config.toml
dataset = "photos of plants, animals and fungi (iNaturalist)"
fused_qkv = false
bias = "all"
drop_path = 0.05
expert_mlp_ratio = 0.25
slots_per_expert = 2
patch_size = [4, 4]
positions = "learned"
optimizer = "soap"
beta2 = 0.999
lr = 0.00089
max_precond_dim = 512
ema_decay = 0.995
decay_fraction = 0.2
Rows from block 2 of a small multi-label image tagger, named by matrix and row number. Rows with one number within an expert belong to one neuron, the router's apart. Each number is 128 + 32 x the weight over its row's rms, rounded and kept within 0 to 255. All counts start at 0. Numbers have three digits each.
Before each expert's rows are labels from the 100 images, of 14848, where the router gives the expert most weight on average: "responds to" is what is common among them; "patch colour" is the nearest of a few named colours to the mean colour under the peak. Only what is clearly more common there than usual is listed. The data: photos of plants, animals and fungi (iNaturalist). In brackets: how many of the 100.
# router: slot weights (model.blocks.2.mlp.router.weight, 16x256, trained with AdamW), inputs 172-255
# up: expert up (model.blocks.2.mlp.up, 8x64x256), inputs 172-255
# down: expert down (model.blocks.2.mlp.down, 8x256x64, transposed), outputs 172-255

# expert 5
responds to: class: Aves (99); order Accipitriformes (44); family: Accipitridae (34)
patch colour: cyan (43)
router.10:171062122139090080138143104172136149104149080151134125109141106175179169100127115158109151160122040149081126150171125178142129095132131113123139176164099132148205144118080084127182171101137138137131174127105055108143112141093100170125136104045060130135
router.11:143088069097088135136158092092121099101169084112071112140139106110183127117101137123148177090100105135089160125188203135111146116168163129179123142146088095153155132133097105161196122137145117090124153068137088073100137134076161166148156105166101123127
up.26:156138186073123119152144087142109172173134131089150114130114065125190104164109151170153161133119137136148099105107124166109230107089089137152167151092115108129107120119162090124234092122135136136076135118110141155098119147133157150131047148166167146130
down.26:067085110052152139146088164164110121072106110139105078114099122117105113124113122162085137155142150174113151086069144113175118151083152079081089137157094128128132129115138066083123138137129156133164093149096083194142168101108137083111121131117104132174
up.27:101127142114141124143132149098085100043103152119146156121150095132132192113109104155124128144145169170126101106119104042085139159126182120115109121131094188118087186179115122076126087096144118094107139151167105141097073135176138160108180132060146170098
down.27:139111167204147205167162080161170056138116130085133148136152133106114112092093107134112142077148197079114171146177138096163142142119122150097100104111133129064143074087135111151109118110173163122157130123082115112128146100148103118185125150130143125158
up.28:139121136116148112112114111131134151147150134126147156071093095059196110140138118186175094143083141123205119107098080143128159150175146076166148152094153169132111070152118095107136118123174112113169101092145152149153144069159146165148113157104133116138
down.28:129124169153113144162041123099131095126113155200118154127135172154118134103121120133154102174140128169154116136131109107096098115098113141148137131187084153169106152153173104101180158120184123131062125145150164175122152176123106133082136137104144110125
up.29:165087116206159126165151172083089095125147139103132154099102162092156162102077149135114053108083148120101152145184129159097124165132143119106081104133097181143154076164150158097088158080093153144065130119113170101122100107171096141120114149143125075132
down.29:153124132134107139204123166147210128170046161136144131137168131187074098125099075176165143167116152130115180146132163112200110072134119121058133132137104138135136146148132101161156086107135127173108138087105148141192161117139135082117088050064059141144
up.30:131112102094147130148056121084096169132141141098168140154115175140119145141090133123127134161132157124120167100085083117170118127136098062118153115096092163132088165088132183136063112174114083091119117173149128184143140150099186141103143158107140176102
down.30:125125187189076155137120097122129089125103120132071134147161147104199126161167155153117177151096045120187143106151108126169146139099122094133148082141112162221111133128070161057109186093114165175150182110091150102107105142149200078098089131172157145144
up.31:134126215088155135150149115119113150080092092134124171099146144187115130133102113108122078100040133180139064085108129102107073106132120139083122083143099145110104182074161105112123152117127125141142090113153133121116144078124145120172129096137158085074
down.31:123132108132039118137097180099109103159139100124130120093135106131150109183107117133158187080158114142120124165130107174144107103176092149119054100156106099145161080152104096201130097153137149121154115057088169161107181107118169118145146148094113147096
up.32:156112151125089114023171108152147100157121116128158174143161104093177067162119091174128114093160105171124126106190110119164112090139187123137125150109189089080090099132122099128227136179132109130107132109108129149111159153067103162166106044150144174159
down.32:122123106090177157118121139083100140102192126096117084215135150152097099130107149148085080148041105098103088145113115147077132137178072136111125142104129113173166159151153141083084119173142116136111102169212126177130094137099145137145086077126146121102
up.33:143184152169107145181145076158088172129099133140139128115079099090164156164112099158162149142137144109117143061140105162106127103142185152113132162070173144137129127094144132119100087123107181115111145102159179096126148111110174111130037146119115164130
down.33:145162136140164071069103113157106067147119134060149126151131119147098123107138089176104120120147083147094161067105086152126133167062166111134159110193120097110181095180090086136154109133087116123152092095111104127100147157127159085123116090131145120113
up.34:153124167114137142194123052104074125085088132166105147184121119066102153143142146143101151110147146107145137133124120142110160110178160105123120148144155156142137137110102116165127065124094167070118139113124173092116175180152158113110098186102132089198
down.34:128143158090152081152176106144159141175135187138117080102121121115085163142072137130145125095065163116174102159112091102107127086084102133169141074108120079079153064159091123176162198183148110142176091134074102076107102145151150124135128173170133104103
up.35:099125184114173117142093126164117112124047120162102126140107106153168104135113123122137107184112121157153186137069142093100159104136184082166124147069177154093100119166106100127088116167139133106107181131218103164038141137129114126170090151131144164165
down.35:123100125151141156124096135085151125090140086135133082182123113092137111105188092118135135103097115134126112156119081075109102159125105198174151126143164173162141109116151141154085129095230125149155135108172144083125136133098111138082105137131085144114
up.36:163080190081077107167125140127147140178122123102090145101113130085179055141135109133185145120097142167151157129122144167135113144123150103131206065138086103114161132179123120137084099103104188129114139124159117145105165138120113121142115119102116153122
down.36:120113103122115172154139197134165103101087119150124090120151164074053087100111156075081117091143142145125088160118170175098161209111181176168115154088158122169125141176165160148107123111180142173092126136085154155123139128165121111153114146123161110166
up.37:115153118125095098150196118106152092114129110073128181150232187169133138114140159166078082175139165161088079160106104069147159171104089143134147130132127179083116149172195150060121102145093123090039070142131221087117124137123202152127124128083104171117
down.37:109116148125116204063098106077142132161124127176160153077113114102170142131117146118061129093146109150142127095079137121148096144086150106105089097101059098095175117118124101085164078146115095113128134131169109169136122097145121103217098113126161138084
up.38:107174190086114149123141133095099124116150094124152102127152127137144108181174108113092172165098137189092129064088108137170098135154108095138139075093164192172059161123125105148070086178053150127086091117143139143131141176141090144100153136146134184125
down.38:132125154140131139142103043119162118110145135138077154190122053117106176138188106135150153102105130070139181179198137138129143079111118121133108184146077105170168069122153113117115129189152131073170132106116159139110149067095139108178083155127112170144
up.39:112134089144173123191135116158181157123138152119114075164107065135214157106134129163132108118153097114152160136191121100108120096095118127152091143102074096075170100113142131128152156142136155145063175094090069175119109151146177117148058102112165115106
down.39:097140121163152160095166106117129152100091026099140127082066093117132138137159131173100124119155133152127063092099101168137078117128142132126140118154170110111120211148113135169090103154118137123127083108161133095155149127157173125104118109137039140168
up.40:115130119075135158167055155128165157120144126149122146134184151152107170146130173129096173101068134080072095098104133102108101161119153097099081112175162160104095159062095114129151106185136133110135130114132136097125143140155122122069103116093086173136
down.40:132160122117103104109121136152126105119094153143134101141110123099154123132145185123201123115149107115104122173148178179129137132116059110144152128097130146113151102116146055147171156144095065134098156193101124152134115115095126102155112122085181137142
up.41:159122128173108119122099137142083188134126141069141109102065131083078154149163178175131166106021151119189094066193178152174081127176154085089190116150055187099136133099096122124131156193141084094056156115167131153152070106121143106118101131117088155111
down.41:082051140121162111105127094142201133133183173130136166136143084147153136129088123137138220116142118065109164173156113146145145142145135152132086147125090162145083141158119171093137127126129103105123120058125093136139155086081152132145146130087148086143
up.42:158192122098080166151109097117145110118149205063173166114158116158130175154105130114141099104124099121117094149146155107143142063158155090187055113125090119092101210104118049117157152101112181099131099117079134160142067110137111120121149153137134175084
down.42:109129050138129082089073144159205150114135128115101169064135139144138175095169085142128084169155077196129138185136105164125136071166158156194146137136126152108121145100091153170107095122095159106113096098125103145189161125136160159118099189159143136149

# expert 7
responds to: class: Aves (89); order Anseriformes (38); family: Anatidae (38)
patch colour: pink (36)
router.14:158106197155122169138130137143186145186149097153166139195109127081161146115167150198128136173154100141172130100131080132085128120144099079127119124167112087132168072146132098175111131109148083132100171086042114123122169146034104133139124091088066091130
router.15:140098093100093068146127106063123056106153153101049086124114137143174109108090137101155107084137162145040176142139172150097132127183166104105131080177093134095160093170104174149113109137153111154117161050148129080142123098113171129130171132153114125114
up.8:048107119196096147074187186130144161118152162144143126128132117132173175191132148088160089182149148100168087184210099082135100099168211140151086158119145095074139073108111101170109100100094094163118154117135098165170118135105119148129164113131141129145
down.8:110125106202136116093160112123131120140130101178153155150124148085107105174081174146180161138128105065071188118146135103096089142157124126121083132113141123061117088123133074112185115082108132110137154037100147183140158140141093099114141105166102121131
up.9:094118079168160140109116101072125161088080084162179069038151112180133142040103111157113114141082063166080123189179120117132112117162175132088133141142149121106137185068138106116152142132132122148168137122136175131150138131123126103178129157122105133120
down.9:099178163079142152164126178189130140178159126108077090064099143114131135128148102100163101090147195111125121115100182145159082078126161182096097107104157125106165158115163136183105159116179100160132184129141153044148149118118158071123155145149095123119
up.10:141145130136102090104163118121130153089089074105102102175150120190157152083129122160076107094088144095129171181103161154141123087085152111035255163157152108119114133188110169164181097120097111163170143077124143140148096125091128122123154122077139035119
down.10:135133091100127144121071142160171125100143112096164038115086155139188122148152136173157158096142113130135098095092089095130127160178100102153058124138111081125141098071129135146126136139159133141120131150144118141104154110120075111110158131150073123155
up.11:112152104168108140090153112136124142171089089115119145193119120164111174107126117127119084111111115147166162119138086131092143154194146142124105180091117060092154049141111112075117095227154087148091111111136091112163148110097154151146125100115133101113
down.11:107136113115116107165118069099154100140134098119132194203141139173126127126105143103104155219037156111203119121128113106130104135150138084127142088175169114181102118091157104113127143155098137173151152120145117143084152104132073147086121099161146105096
up.12:124098145129124146135117104132138125137148119131084160172142085098147072202145112176117116131129086168127110064107126071154145173084178116200142174070123165152152181202139145123124111149096199138119128116147145130149138116103144123108067135132068106171
down.12:133082172072122084120163101126166124130166107071082107139141097118108112093086115160187173115144136196157116165111066125183108153133117178177106118170139139136121150126159185076170163164148085139070131109053127064124137121121153153140141089132171100095
up.13:125138070140093075157126142095138171109145097089201114100105117120115195080173108156186045110095090069183092126122156104188113150134152099102167104170137115158141183142137101195124165137114162122176078177085116100131131124125119095125133134147191173125
down.13:063115123178167116079160088144176068174139106117033139120121145096138177062097071122127145114120088170146140149140086107081083126087085117113115084153129132146120137128131062132102122048156121100131145167147145105146160100161196128085208128154051105076
up.14:162131064161075185125113060127131088149155172102157132169087126172149091120176142087135158148133115123117133127088151055092136105180159106145129103138092140049072153175089144138101169130114127174183098122128166130079115115123131078167135134098123158101
down.14:108131112161139067164182133124162127119136158152117197090113064177109117116140141186135109109184148133140144234154135163103142100159102111158142106074112140135136132168126068133116116129151164162141127117143081181168097147066093144131149112109066139125
up.15:094107103109117126124181123111154135163122146173146120163158095111106067056115159143114133159132143152116088107083137127099065098125138155143162104183141146134116128102196165094145119160078177111111107177147144088156098090148154138130097184125158156168
down.15:163138108115140177119111155155102124125093101173159108070105181104147140183108132079124111094100088097110129140105118088140159082118063163136138109123123125155126150177176093083073073074137160119143129114117065147084124126167149162097132117095157160070
up.16:091103154114138164086142125201147087115173133160117099130161141128138119151125086142122140152120180125121134055112086092116193130195108159035133122111098138105175151094109116117144089176101142109118111145114164153097140130093138092118158158148132108174
down.16:092148138134129139127153127097169151100081107094116151138055163130115122132116086162125120120148078146106138127201216095086078099151103087206092168136144114129120134149107132119096111148094063098168186071116087069118151081140173086161171109099142155110
up.17:134150103104125111180199130071160104118085146107142091163087124146132122105121106132124114210155098185143148125134111132113164159127046169101164209144066124167120154056129145136095131085160080165151166053140108193112165164150095164168128099122142150179
down.17:163111131094126113078147104196067110165126093169122158099157157090144064175112131131137130127109155152121107139169126052168095136148183125155102113191171126107064163113079146123160107116112154114174166110139152090129187141065121147141088136128156051068
up.18:088103058102164155080131198129166177137179110093122183116133119106178050116090129180154147126138120105121095147097070089123096147093187152106135098104129176094174216141111110146152161100113090134146072132133150182136162137178166159145103090218068096166
down.18:111057137127129168107114119115113157127152099128141070146116122128138156139184150158134124149111114120104115143152140160146157095107154104125136121091149133151089137137135147102139142151129131085122145109148165063147137114160155122040119131186140153038
up.19:165183143163108173129161105091150112111124169127147133140133183116099106107124102161130109114119128170182174108074139145112055125165090168088110153151119041095146159085072144147141121139113101152124140084152111096067085144048195135202157084141139138168
down.19:092138076154122143061111073161153108102117089106144071130121139138160125096134176100133164105115129142087128166145133132172080110102122099159160140102110071183127088120141151088128119158143124118063191166091107126101091134134121140137062127042103132110
up.20:109132097139119105173117159184128090160155094151123057131161166113152080084119121109184131158110117099096173121160061140121145188160121130133172118136155057149143132171172114118127128100102091085107119112120043130100144148144135077141158126117148114109
down.20:143145140104146124120177123049178125114141138108137175150163165132141075070110119136147127076179133139144159121135164060116148120110168111078095163065141113163126121121155127127180085159153100149180142091172136159186148182180127155142130170153147143115
up.21:135173206114113130201150104139150157114147123143111095141183082146163110121130110116103092111090069094106083152113106140149166107152117130141113095103129157135107150140134104124106143072127155106155143085132083127108136166120105094105091172111163184130
down.21:038154102142101124192102088127169123118086153075082157133103087112148145128151174123168135125159130129131124145172131145068086075114129108114138149127097083169166152129160172108100122122131127156063099126142188144158163145166128189151147122102135043139
up.22:105187133165118150071121080089146034099083132090143114127105144129101163131128106134141143139146138183106131106114191026082136138134117112145153119152156203131120167157162143136124112155070162119107105074131142169106082123152128121124127140110157171117
down.22:130117091128207099117110128124120099088121163139170172142083145068084103122117119147157181106157128141178156144132119130156122122109120083175155180192091147095129129107115096158088153157068119119148101127218076127083103076103134136123040120130140165146
up.23:126182162154076105129109127145136152166135126134041137078127138155115203106130153155150117078160132159061122170105159103159175102074105085142178051148168118193129178129170147106122079075109080128145124148158157155140116114104177112140119128109122185120
down.23:154152104137091107194145092128081122097076100172123125135172114100103072121133187091138151097129099136130138096142138144121160124073192133108101142200141111104118113108158088122126181139175198084171097099151063143087074072087112075106181142112078081133
up.24:115101107137146096110103127139155047099143062113167125124123099097181124181115114181155160158120140117145123136111152124130170107124065188134111110113077091156161106151128126096159135064104104102130174121137158150172088146108156178137178168125123127034
down.24:128092154131134163105116094193145095097087101137127149134102155174129091079115086138097141114147207190149078151162150123100114145162125117145073179141150112110089141109154107121114129138134185130170126108177127142115086174102163156149106167121178092179

# expert 1
responds to: phylum Arthropoda (70); class Insecta (60)
patch colour: pink (38)
router.2:153103151139161110128148123141159094177188122140115134193103149139170110141152136169120140199169167109158176113105095190140148178127126158101130160100141057148122073130130057088144139078174035101117161058083052139089146162085119141133145110075081065155
router.3:076146140130095098154153137114143120107173138091102070161051134149158136104109141141113104178135163089140157137139074174147141168147133149110192126072126097156131044176111153141122093165131088187092144090126023164123158132113103140155193122113116074148
up.26:117127120103165157102090105162130177125162146207099084198171045124192089110088173146123138201129201077101103072123133170153060115116118133153101155070140066144113132103073089133145135109125102115140168026152079120141185162105096119104118142104098131125
down.26:093094099154091137072091163127135108153112218136155156146079143140090155118109120142140152105140097142109134209111115122127172110142138110166124137181154131158112134097098139077142115113112140089124115139088086149129168104136117117142046098208078136157
up.27:141119106110146145187114159114155078188143115050097124092159067135140126111117178116118179124159178088092112188120127143096139120140106185139129142132161081095140153063138113148135114155119109074146178163142118135095192146133164129121186110131158121107
down.27:144082111166120119131171127115149125174123098166121097105158163105130172128128174132112111207102119106124121119168190122095078145155135187117150109141138135180138087139123138126093145096137139205135114144111146132100124136165102166172159153139080183102
up.28:093167137097026089122138153190123156076087189119141093147154096120142122099101165092140118074140174139094110147115188107110139124114146133167071112145165147123124206121141138156136157192111200165195122105129129080122101151143064127075171163116156150150
down.28:088173072055156125172193132120105125123124062133094153120104137169099126164166181106152114132121097120144124185141145115151214125155061117116148098060128093125187113071103168107161085168161144122066086144162166213115085130127145141172168129122117120181
up.29:033142177070139091131128143156093094137122067169097141176161112090166113109141143118144127163123099081154163106174088196158144152154177143162135103103181140087140140123216148102141138110126093146142097083071144080121124180127070070104138119096140085148
down.29:147092149125100128062144118116110145121117204076183142085095116112103157094116141144183069105135069149174079125139157136090166161140089230087138152127093106133119161065118178166084140174140130144179136117129076130121119142072134073100072099100131180125
up.30:124073114116107097148202154143158108130174117138109064156102138132129086116172146193082072181122132126149114163171148121132142157145153116067055140144122108107113112133160108175089150072127101127165172131070094135163213095109142128158151124086129085205
down.30:136131131165094116105085150094183132141089073125127143149141135142131184170088172148190093165118156148161207127139136099109140124120104109180095177129104110087077120145099108080170079135149081106071130151163157131076066099097077154103148126072063119107
up.31:116137106106153113099123132129128107126143149117117138126150134137140076090153120127076125107191192114175131099198112087061056177194146105202169088145124120157170104125053131144134135133162126111170170137115123147109104105153096124099154122090140152139
down.31:163170168117126140097040146098119125104130136096101187093112098175135181173160142123159136085164103165100113150119087168148129071092131153143133116111110112183083114141135122141152126106039126172115092119124094147126074114117145111156128154105143166067
up.32:087098103094138133144140105092111134103051145105101150093116171217130156148153167054064115117087120152154080092133161135117140170149105135103137079160117171107136186149202134146126122118055131113156096177155157136152191092178104098208091178145133153112
down.32:080201098155126136140108147172090121149170172091133163094116071146167112101151131110149094125158176105106139172154160104111111135092197134130086129107111125126129129174113129095119120116163120115160164093159158110140083101121123104120138085086122111151
up.33:118150158089115141161180051151145135117136092191123129162106098195109086123177178124130111132160129144148143078135088115142056132205150104125108070142046157098122080113133160149116163154124059122138094194140083118094139151080150132170168103118193119093
down.33:139096095164167135100178135125136143084119162108141096127158207105117118108111158085116134102125156040114125141114173136136142153065139111125088134152111144117136133127144194163176139132193127140102148117143201114124084129097111177145130101104126125101
up.34:121153158167146195114087164136141131090145095088114132123076068145130167093149122099146111149173137134083139137056130124078089117147167190156137124128100146184084126131123143159145091129109140130128110128129121144072101147146119109201083092171205152116
down.34:182118104119138137109145074116147112092135145117121171169159103149134112118124109100141154064129176160140080166134144171151124115027148166100157136097133130156053105077123139093095096120162153118166126145080149180040107121093132143153139147137154178113
up.35:171104106055073132150149104132124123099142199016125143202126092122155156123171215132163166143160158103086053098122154073154121132188147131161114132111107150146113154137093096178123148178091131072080131093099159095159125086146110103118138122142091140167
down.35:105115095126118122163147131131140128166115152158130134166139167152110192054078083164076146130109120134146118121115130083107052144096073139059123158152152110083145096134134083148127129181120087158083098135091082111111196126158133111056060127101163135067
up.36:100104127135139107121140070125169093101131121158112146108127119108124098067145104154085104156101113126087184148134154140169159148116138177146153146140049165127087170171133117142122152144110116101110099083105093081101144111085124184130082162101120144122
down.36:158154149159143106076107140129138213138142094103146102094138086124161080095136132171148145122114123110076136075146147100116124155137085108094089099058126135111140126132156105156138160103191069134130172141126100151150054126144121154113138079139102118129
up.37:157173135206171116136090162142097109094108094138054132112142150201117106100132113114093135091135076166150140135138130131179124130122044170093156122093079069107127172107148141069135113136100091149168122134085169109124130127138080144214106170132101133151
down.37:151124128070141195118071061118127071129175174160136124130152127097132098170157095092034126150134133168149151068154130124169131132132149107122149047108166142151123176118058076132108160129077128136152143089185076109140148136124096096117149137159093129124
up.38:172130095128071181139152132130133131110096100111171130149109147121094124159090149167107176161145113119106096141094126103165169199128112154162133146131143083170139101130115146119108071091096135121136138150151126143076108102116129106105124137146124113106
down.38:046128139116050117127194125122145105138097065125180174146157124165119105150114116132184124169148119039112123147080129148124158087091113056174118108126129119134138139156106146172192105156161156086146108143069086145179108162194124164168086134077111137116
up.39:121139161116222150128139146056149149128151105088085093175172152183224141146121138152136185159097139122165121139134162113124108158169170179141143127122170112109101067162104110156132084142123104165172150105163155123183096135101155133113097068077168087121
down.39:110141172130116120109127103145105175143108198149148099103110121127106130111158122137156049113099141110118133104113078134200099120157105066201065156104082158118147165138134124072118159144134124088124108209195158115155166093125135130081180118154164153134
up.40:174113098167095095145131143128139186107143112099104206137074174138087164140108136128143182129085130109155114116105154106130151102163154126107152106150144141069128158138069129100185150153095078130075109183138097120110176122149108139120121104236114178122
down.40:205179077134075105127104170073095096087152169131140111115122105074116169101093084157129112157086108103142132157139141160093073145109143096144134133123174118169171073121137112109108143028149150122073129123088135145129095126121149130137097146098119114086
up.41:108120137088189187106089156075127050106178119061138125085165164092186165140118110180120140123084089149171173106202119125120163114111158158127190195117135077154155116137157133130115165139097161117084157164154155121166163095129150116117129166158103078181
down.41:186137098097126152099062076174222145160059122114123121118170142113168118151090141140107132091115112157189157111122127155094078076168145150110094202115145071110138152135113110166107162097104153132088105119111198126133141092114160110101100139116115172128
up.42:124149123106118120113153089156073100128106099062102161165130132166173122131143121174136130102156163152065095167154106142114175163136088132116094141090142079160112181099117148076151147182137139095147056141100164125121138114108041133079119112130145138125
down.42:175131149131124155166119130142151060166088111155132158099170118104122114102201149133123128130177127098126120061146084107093102131160131099117102096077150141121158185097110102093143090061092202150092127141143162068128163175129172155126188080144138107162

# expert 6
responds to: kingdom Plantae (28); phylum Tracheophyta (28); class Magnoliopsida (25)
patch colour: green (44)
router.12:147126098140095123127145121119115108099102096117154141096171137140118157119152100133156140074098106095126083126149197126144107128105117115146104125179130178133130204114144107104156151086129127044153098170137170126139122129171189136101072124143145142054
router.13:144126102115092094143141080126110112086095119162120165091175125155142125109110111090159119054117095131113091156126213101093065100115111085142078116193104195112128214140100112105146128114125183095188084181133188095109131113176182107114115134159130178064
up.26:182038126137150097142087072101139055089173142142094161156108139158211151149150118138145155134135157119058148144121157164162152136097103158145113122111055081079164129186112159150127114118130102155141105141092142117181137093109139137152117124118104126129
down.26:110152100142095123114146119058127143117112127114116154094100064139123088092106183122131087146183149179144162085094144118114122156113133112104113146102137162075115062070099139125176130153102120191048140094113178118101135166136150134139173129169096135181
up.27:158087159126133176092124118187171075132142051147123140103128175075151117178181101168135133134162133148101160082097167144054030143171138048129094169138143124136136107152100142089098062082096101121075157165161128077142170145099133160125064104151157101151
down.27:149093061147160150112089157146081138173148173082175116165099102137145118116167140182062152134131085141148148095186069149170167088138087158099103147125132034119089110128168125094129173168125102148126138068119127139114143091109123121095150126118075120132
up.28:126101096163120145086167129087113111163109148099166097140132132156025145125122188132059093163129149146161159111084096092143127052103068153144137138122138116163096120148156110153084142134111118079146168125119108099110132127136065082166145150099169153197
down.28:124186156154154166104183165146148137087121149141112086077195096107196101121167123074130120129140091154127141183151150101106106137125144133171106078076111097143150079126110127163154173137091086124106071146103151107122150198096131079105118143209163113115
up.29:120131104147143120106110118133139202179105108053151113113056082113104146137117152082115123146124135153146110089168120136140123147120105155086155124082193144183128122097163178130105124159135089121161115135100157133186166111198059093116116160138136076172
down.29:161168121154072201112187176153174141114089220139113180121170182126174159171130153111174169128132145107094123150181158147065082084126131166160103118127106130135197155130079121070173132122076133130183064127121127167083074129159178154155149135112133125147
up.30:087114127146165101147103148117158150131133133038082089135112135168124134143157116082123104149142121120069149090114158109169089162139106118140146050140109181170140080129119087150071129111183115101126101142094135078179085154103111169099151168175156096122
down.30:095122081082128110144182109128149099161088137148164117118132117128141138126065134147123128114164140104145145098129180107079132146129145109077147104075156097201121060158155183124122145122107101117115172150118138118113102141147134121090160144056133172087
up.31:138115113148108159107144170105122077096105123146091124097131140105196091108087152116129146118136111113125105109204121147061106124126146138133116169111088098181183164101137150128114097133162109186113174179154126102222088080147177142101153023161158101107
down.31:133106152161111094082142141172187121129113102127155064133121154166126097132189132099090140149123097159122148117123109202202159138165100094126117148141144121120184057112124083154114162131144137072199127109111186131112137084128161122181147182127099178163
up.32:105092139154127114158107126202125141126090161131128139127152098096109106171115119129109074130154138083048162088111172141110140198122149117084163150134144171121078207126106123078223108122091115108148157095088158148092137076152103154086127099110094133143
down.32:118132103119129129076136133104145136126193123063128115144100101102110093149130105101160134170112151076147101117097092140128112112136128151155093216060122165095077161162181124145134100109234160108176137113168141162156093174143114116110164169158052104113
up.33:156104142124183067130155133107080066152133165074110092110148121084105152107113145174184215132152106122099131093034126088111149133083179106099119192147116093112137129118117138120166123131128138059133158103133146085101087152062124134129123112162117135095
down.33:102176161100153095182096201140147104143120164125122091109086156150128170135147167116114167132188139142127120113113150155122105118162118169182058082123122085103114103100086101084144132126094114085067170086095103092159147098098151093189139159155147108168
up.34:169091168106129110164092127081179149151148096081098122180096089102139126095081130180083167108140134146127152121123121184115171088156115068081124100138137086159157169104109111131118125119071094149152091112161086073171128093138136150204110134104155136154
down.34:091159105126139147201111138158144129084094142109084103132128085171204112118126166074154157144169132149118107075092181110074128133118128092117132148113141136180114077106153096095114171162151157170121115099169151136123097186120096150117145154178145137117
up.35:114134093192098118190107075126151181171139177147124113145134116132107158141100070109145099145173166147144169123088073131129119112123097131058047139082178129149152175153123127132043175138159150119151146135131122169131114115078087122204194139104105135094
down.35:130156130213124141093105106103095148121110128100115116128079149152101196046098094152153137113161114148087173147109082131091082110124182080160164149206189147142127128084123134123125121071108111141106060178115059129105111124101154167105181117107132166058
up.36:145180142168149112165053049137138098134191122120122142113128107165070136144093144057148063199087139129120138129106092068141125082070142177137118084139155091090072162109146159092096112201132130146176120086156102166152138126159106141193158119156096183108
down.36:110121185119122153145170137118179136128127070158073125089128104071163098099180126106086076135117118115140132180150125156097137121143180143156147102123135184129094137140115112168138118140151147181137136152188170096130145121124129143123115103109089086105
up.37:146149155093083168114129118109033137079163132123213145135176100155171126134183091132111102110165150104098123152153130113157155122123125204186126153111123157141070115079171088093165107200147109149093111129135084172137158130103116098114155081116116182087
down.37:104141161161129073052106155096125137200150089076132122068144194178114132149171145146073152104145082142119172183151087130156095124108195144172152150142170119155161135193128147172128109121111119104161137158094137080170095114159143167115110140124112115133
up.38:172110103153108167090078084130118131105210198158136156134094145150119137137144136070167158107095163170101115108082132210131175119143150078150137136138104068068176149155104138108113094119136144157122086130120085115097124135206174117164117170179118097077
down.38:095156161100105130129114127129102086146122103110146131128171173135107180101143135142120105081102144113190160123101153159139137156103166195105160116166101127094115140136138115173086099149117163144065144115140136137065215121105115171147145118052149148100
up.39:077094125145113087071096120115130137162068128178128106095127156132134132110219073077167162076084150151194116071137173080196128130097168150090083155178090146144127110131128140145109146166099141127088140092154178119129130163100160160129110086187073163109
down.39:131129150152185087121063093160217074129144113111149143156130111056178137108178115114130183149124146166154118182193185133183108136140123111157088109136149140222071125107081121129149100175105081086148169081127102105086134128162069126136113116079133107075
up.40:036125137063154132164149080155153087131123146061060064139132067159124134148064133134136173094124119141085111135129153125070116120162137096167128123147169085117154135106136118086145173153130136105130164097184157153178075105153180152179184152077136085104
down.40:126157107158095165155144108165167118083095136135133127143109140165105157111085191208134084108101120112097136008123154094100087113084069119122134141170068200103126212079151090153134139127162197076093050183087094077145087178122146156122099121149133121120
up.41:133100128141152119112103152148125140143125152111118068121104099096092141138126076080064161115168128099096098147118172060089169054144108118161067106117112145156134150141124082194133171139110079110162219140143063132123088150150134083138059137171130127167
down.41:096116097163096123099150114129156106192100189143040132132122183138093141135170186084088150164129159115159173100140120162118163165161124126148107135146094131134107117175091158116068129126089101118099141133101116107135108158083190099185116134159130111155
up.42:163151150149125062114134061116106155108154119097200143166135136098127085129103104130117172092080109181094087116153117119156174120161142131151073116158104133161101163133100148106115097140072086113055098115141130062114138205171148140051095139085138111155
down.42:084121068160116143059140173199107125143132140125136101115101138135137133118109136117188159163087090112081039105047159137124125166104116112101124136140123103084139153150140139126060119108070177140146150093165133087183125142108106121153104186115106139116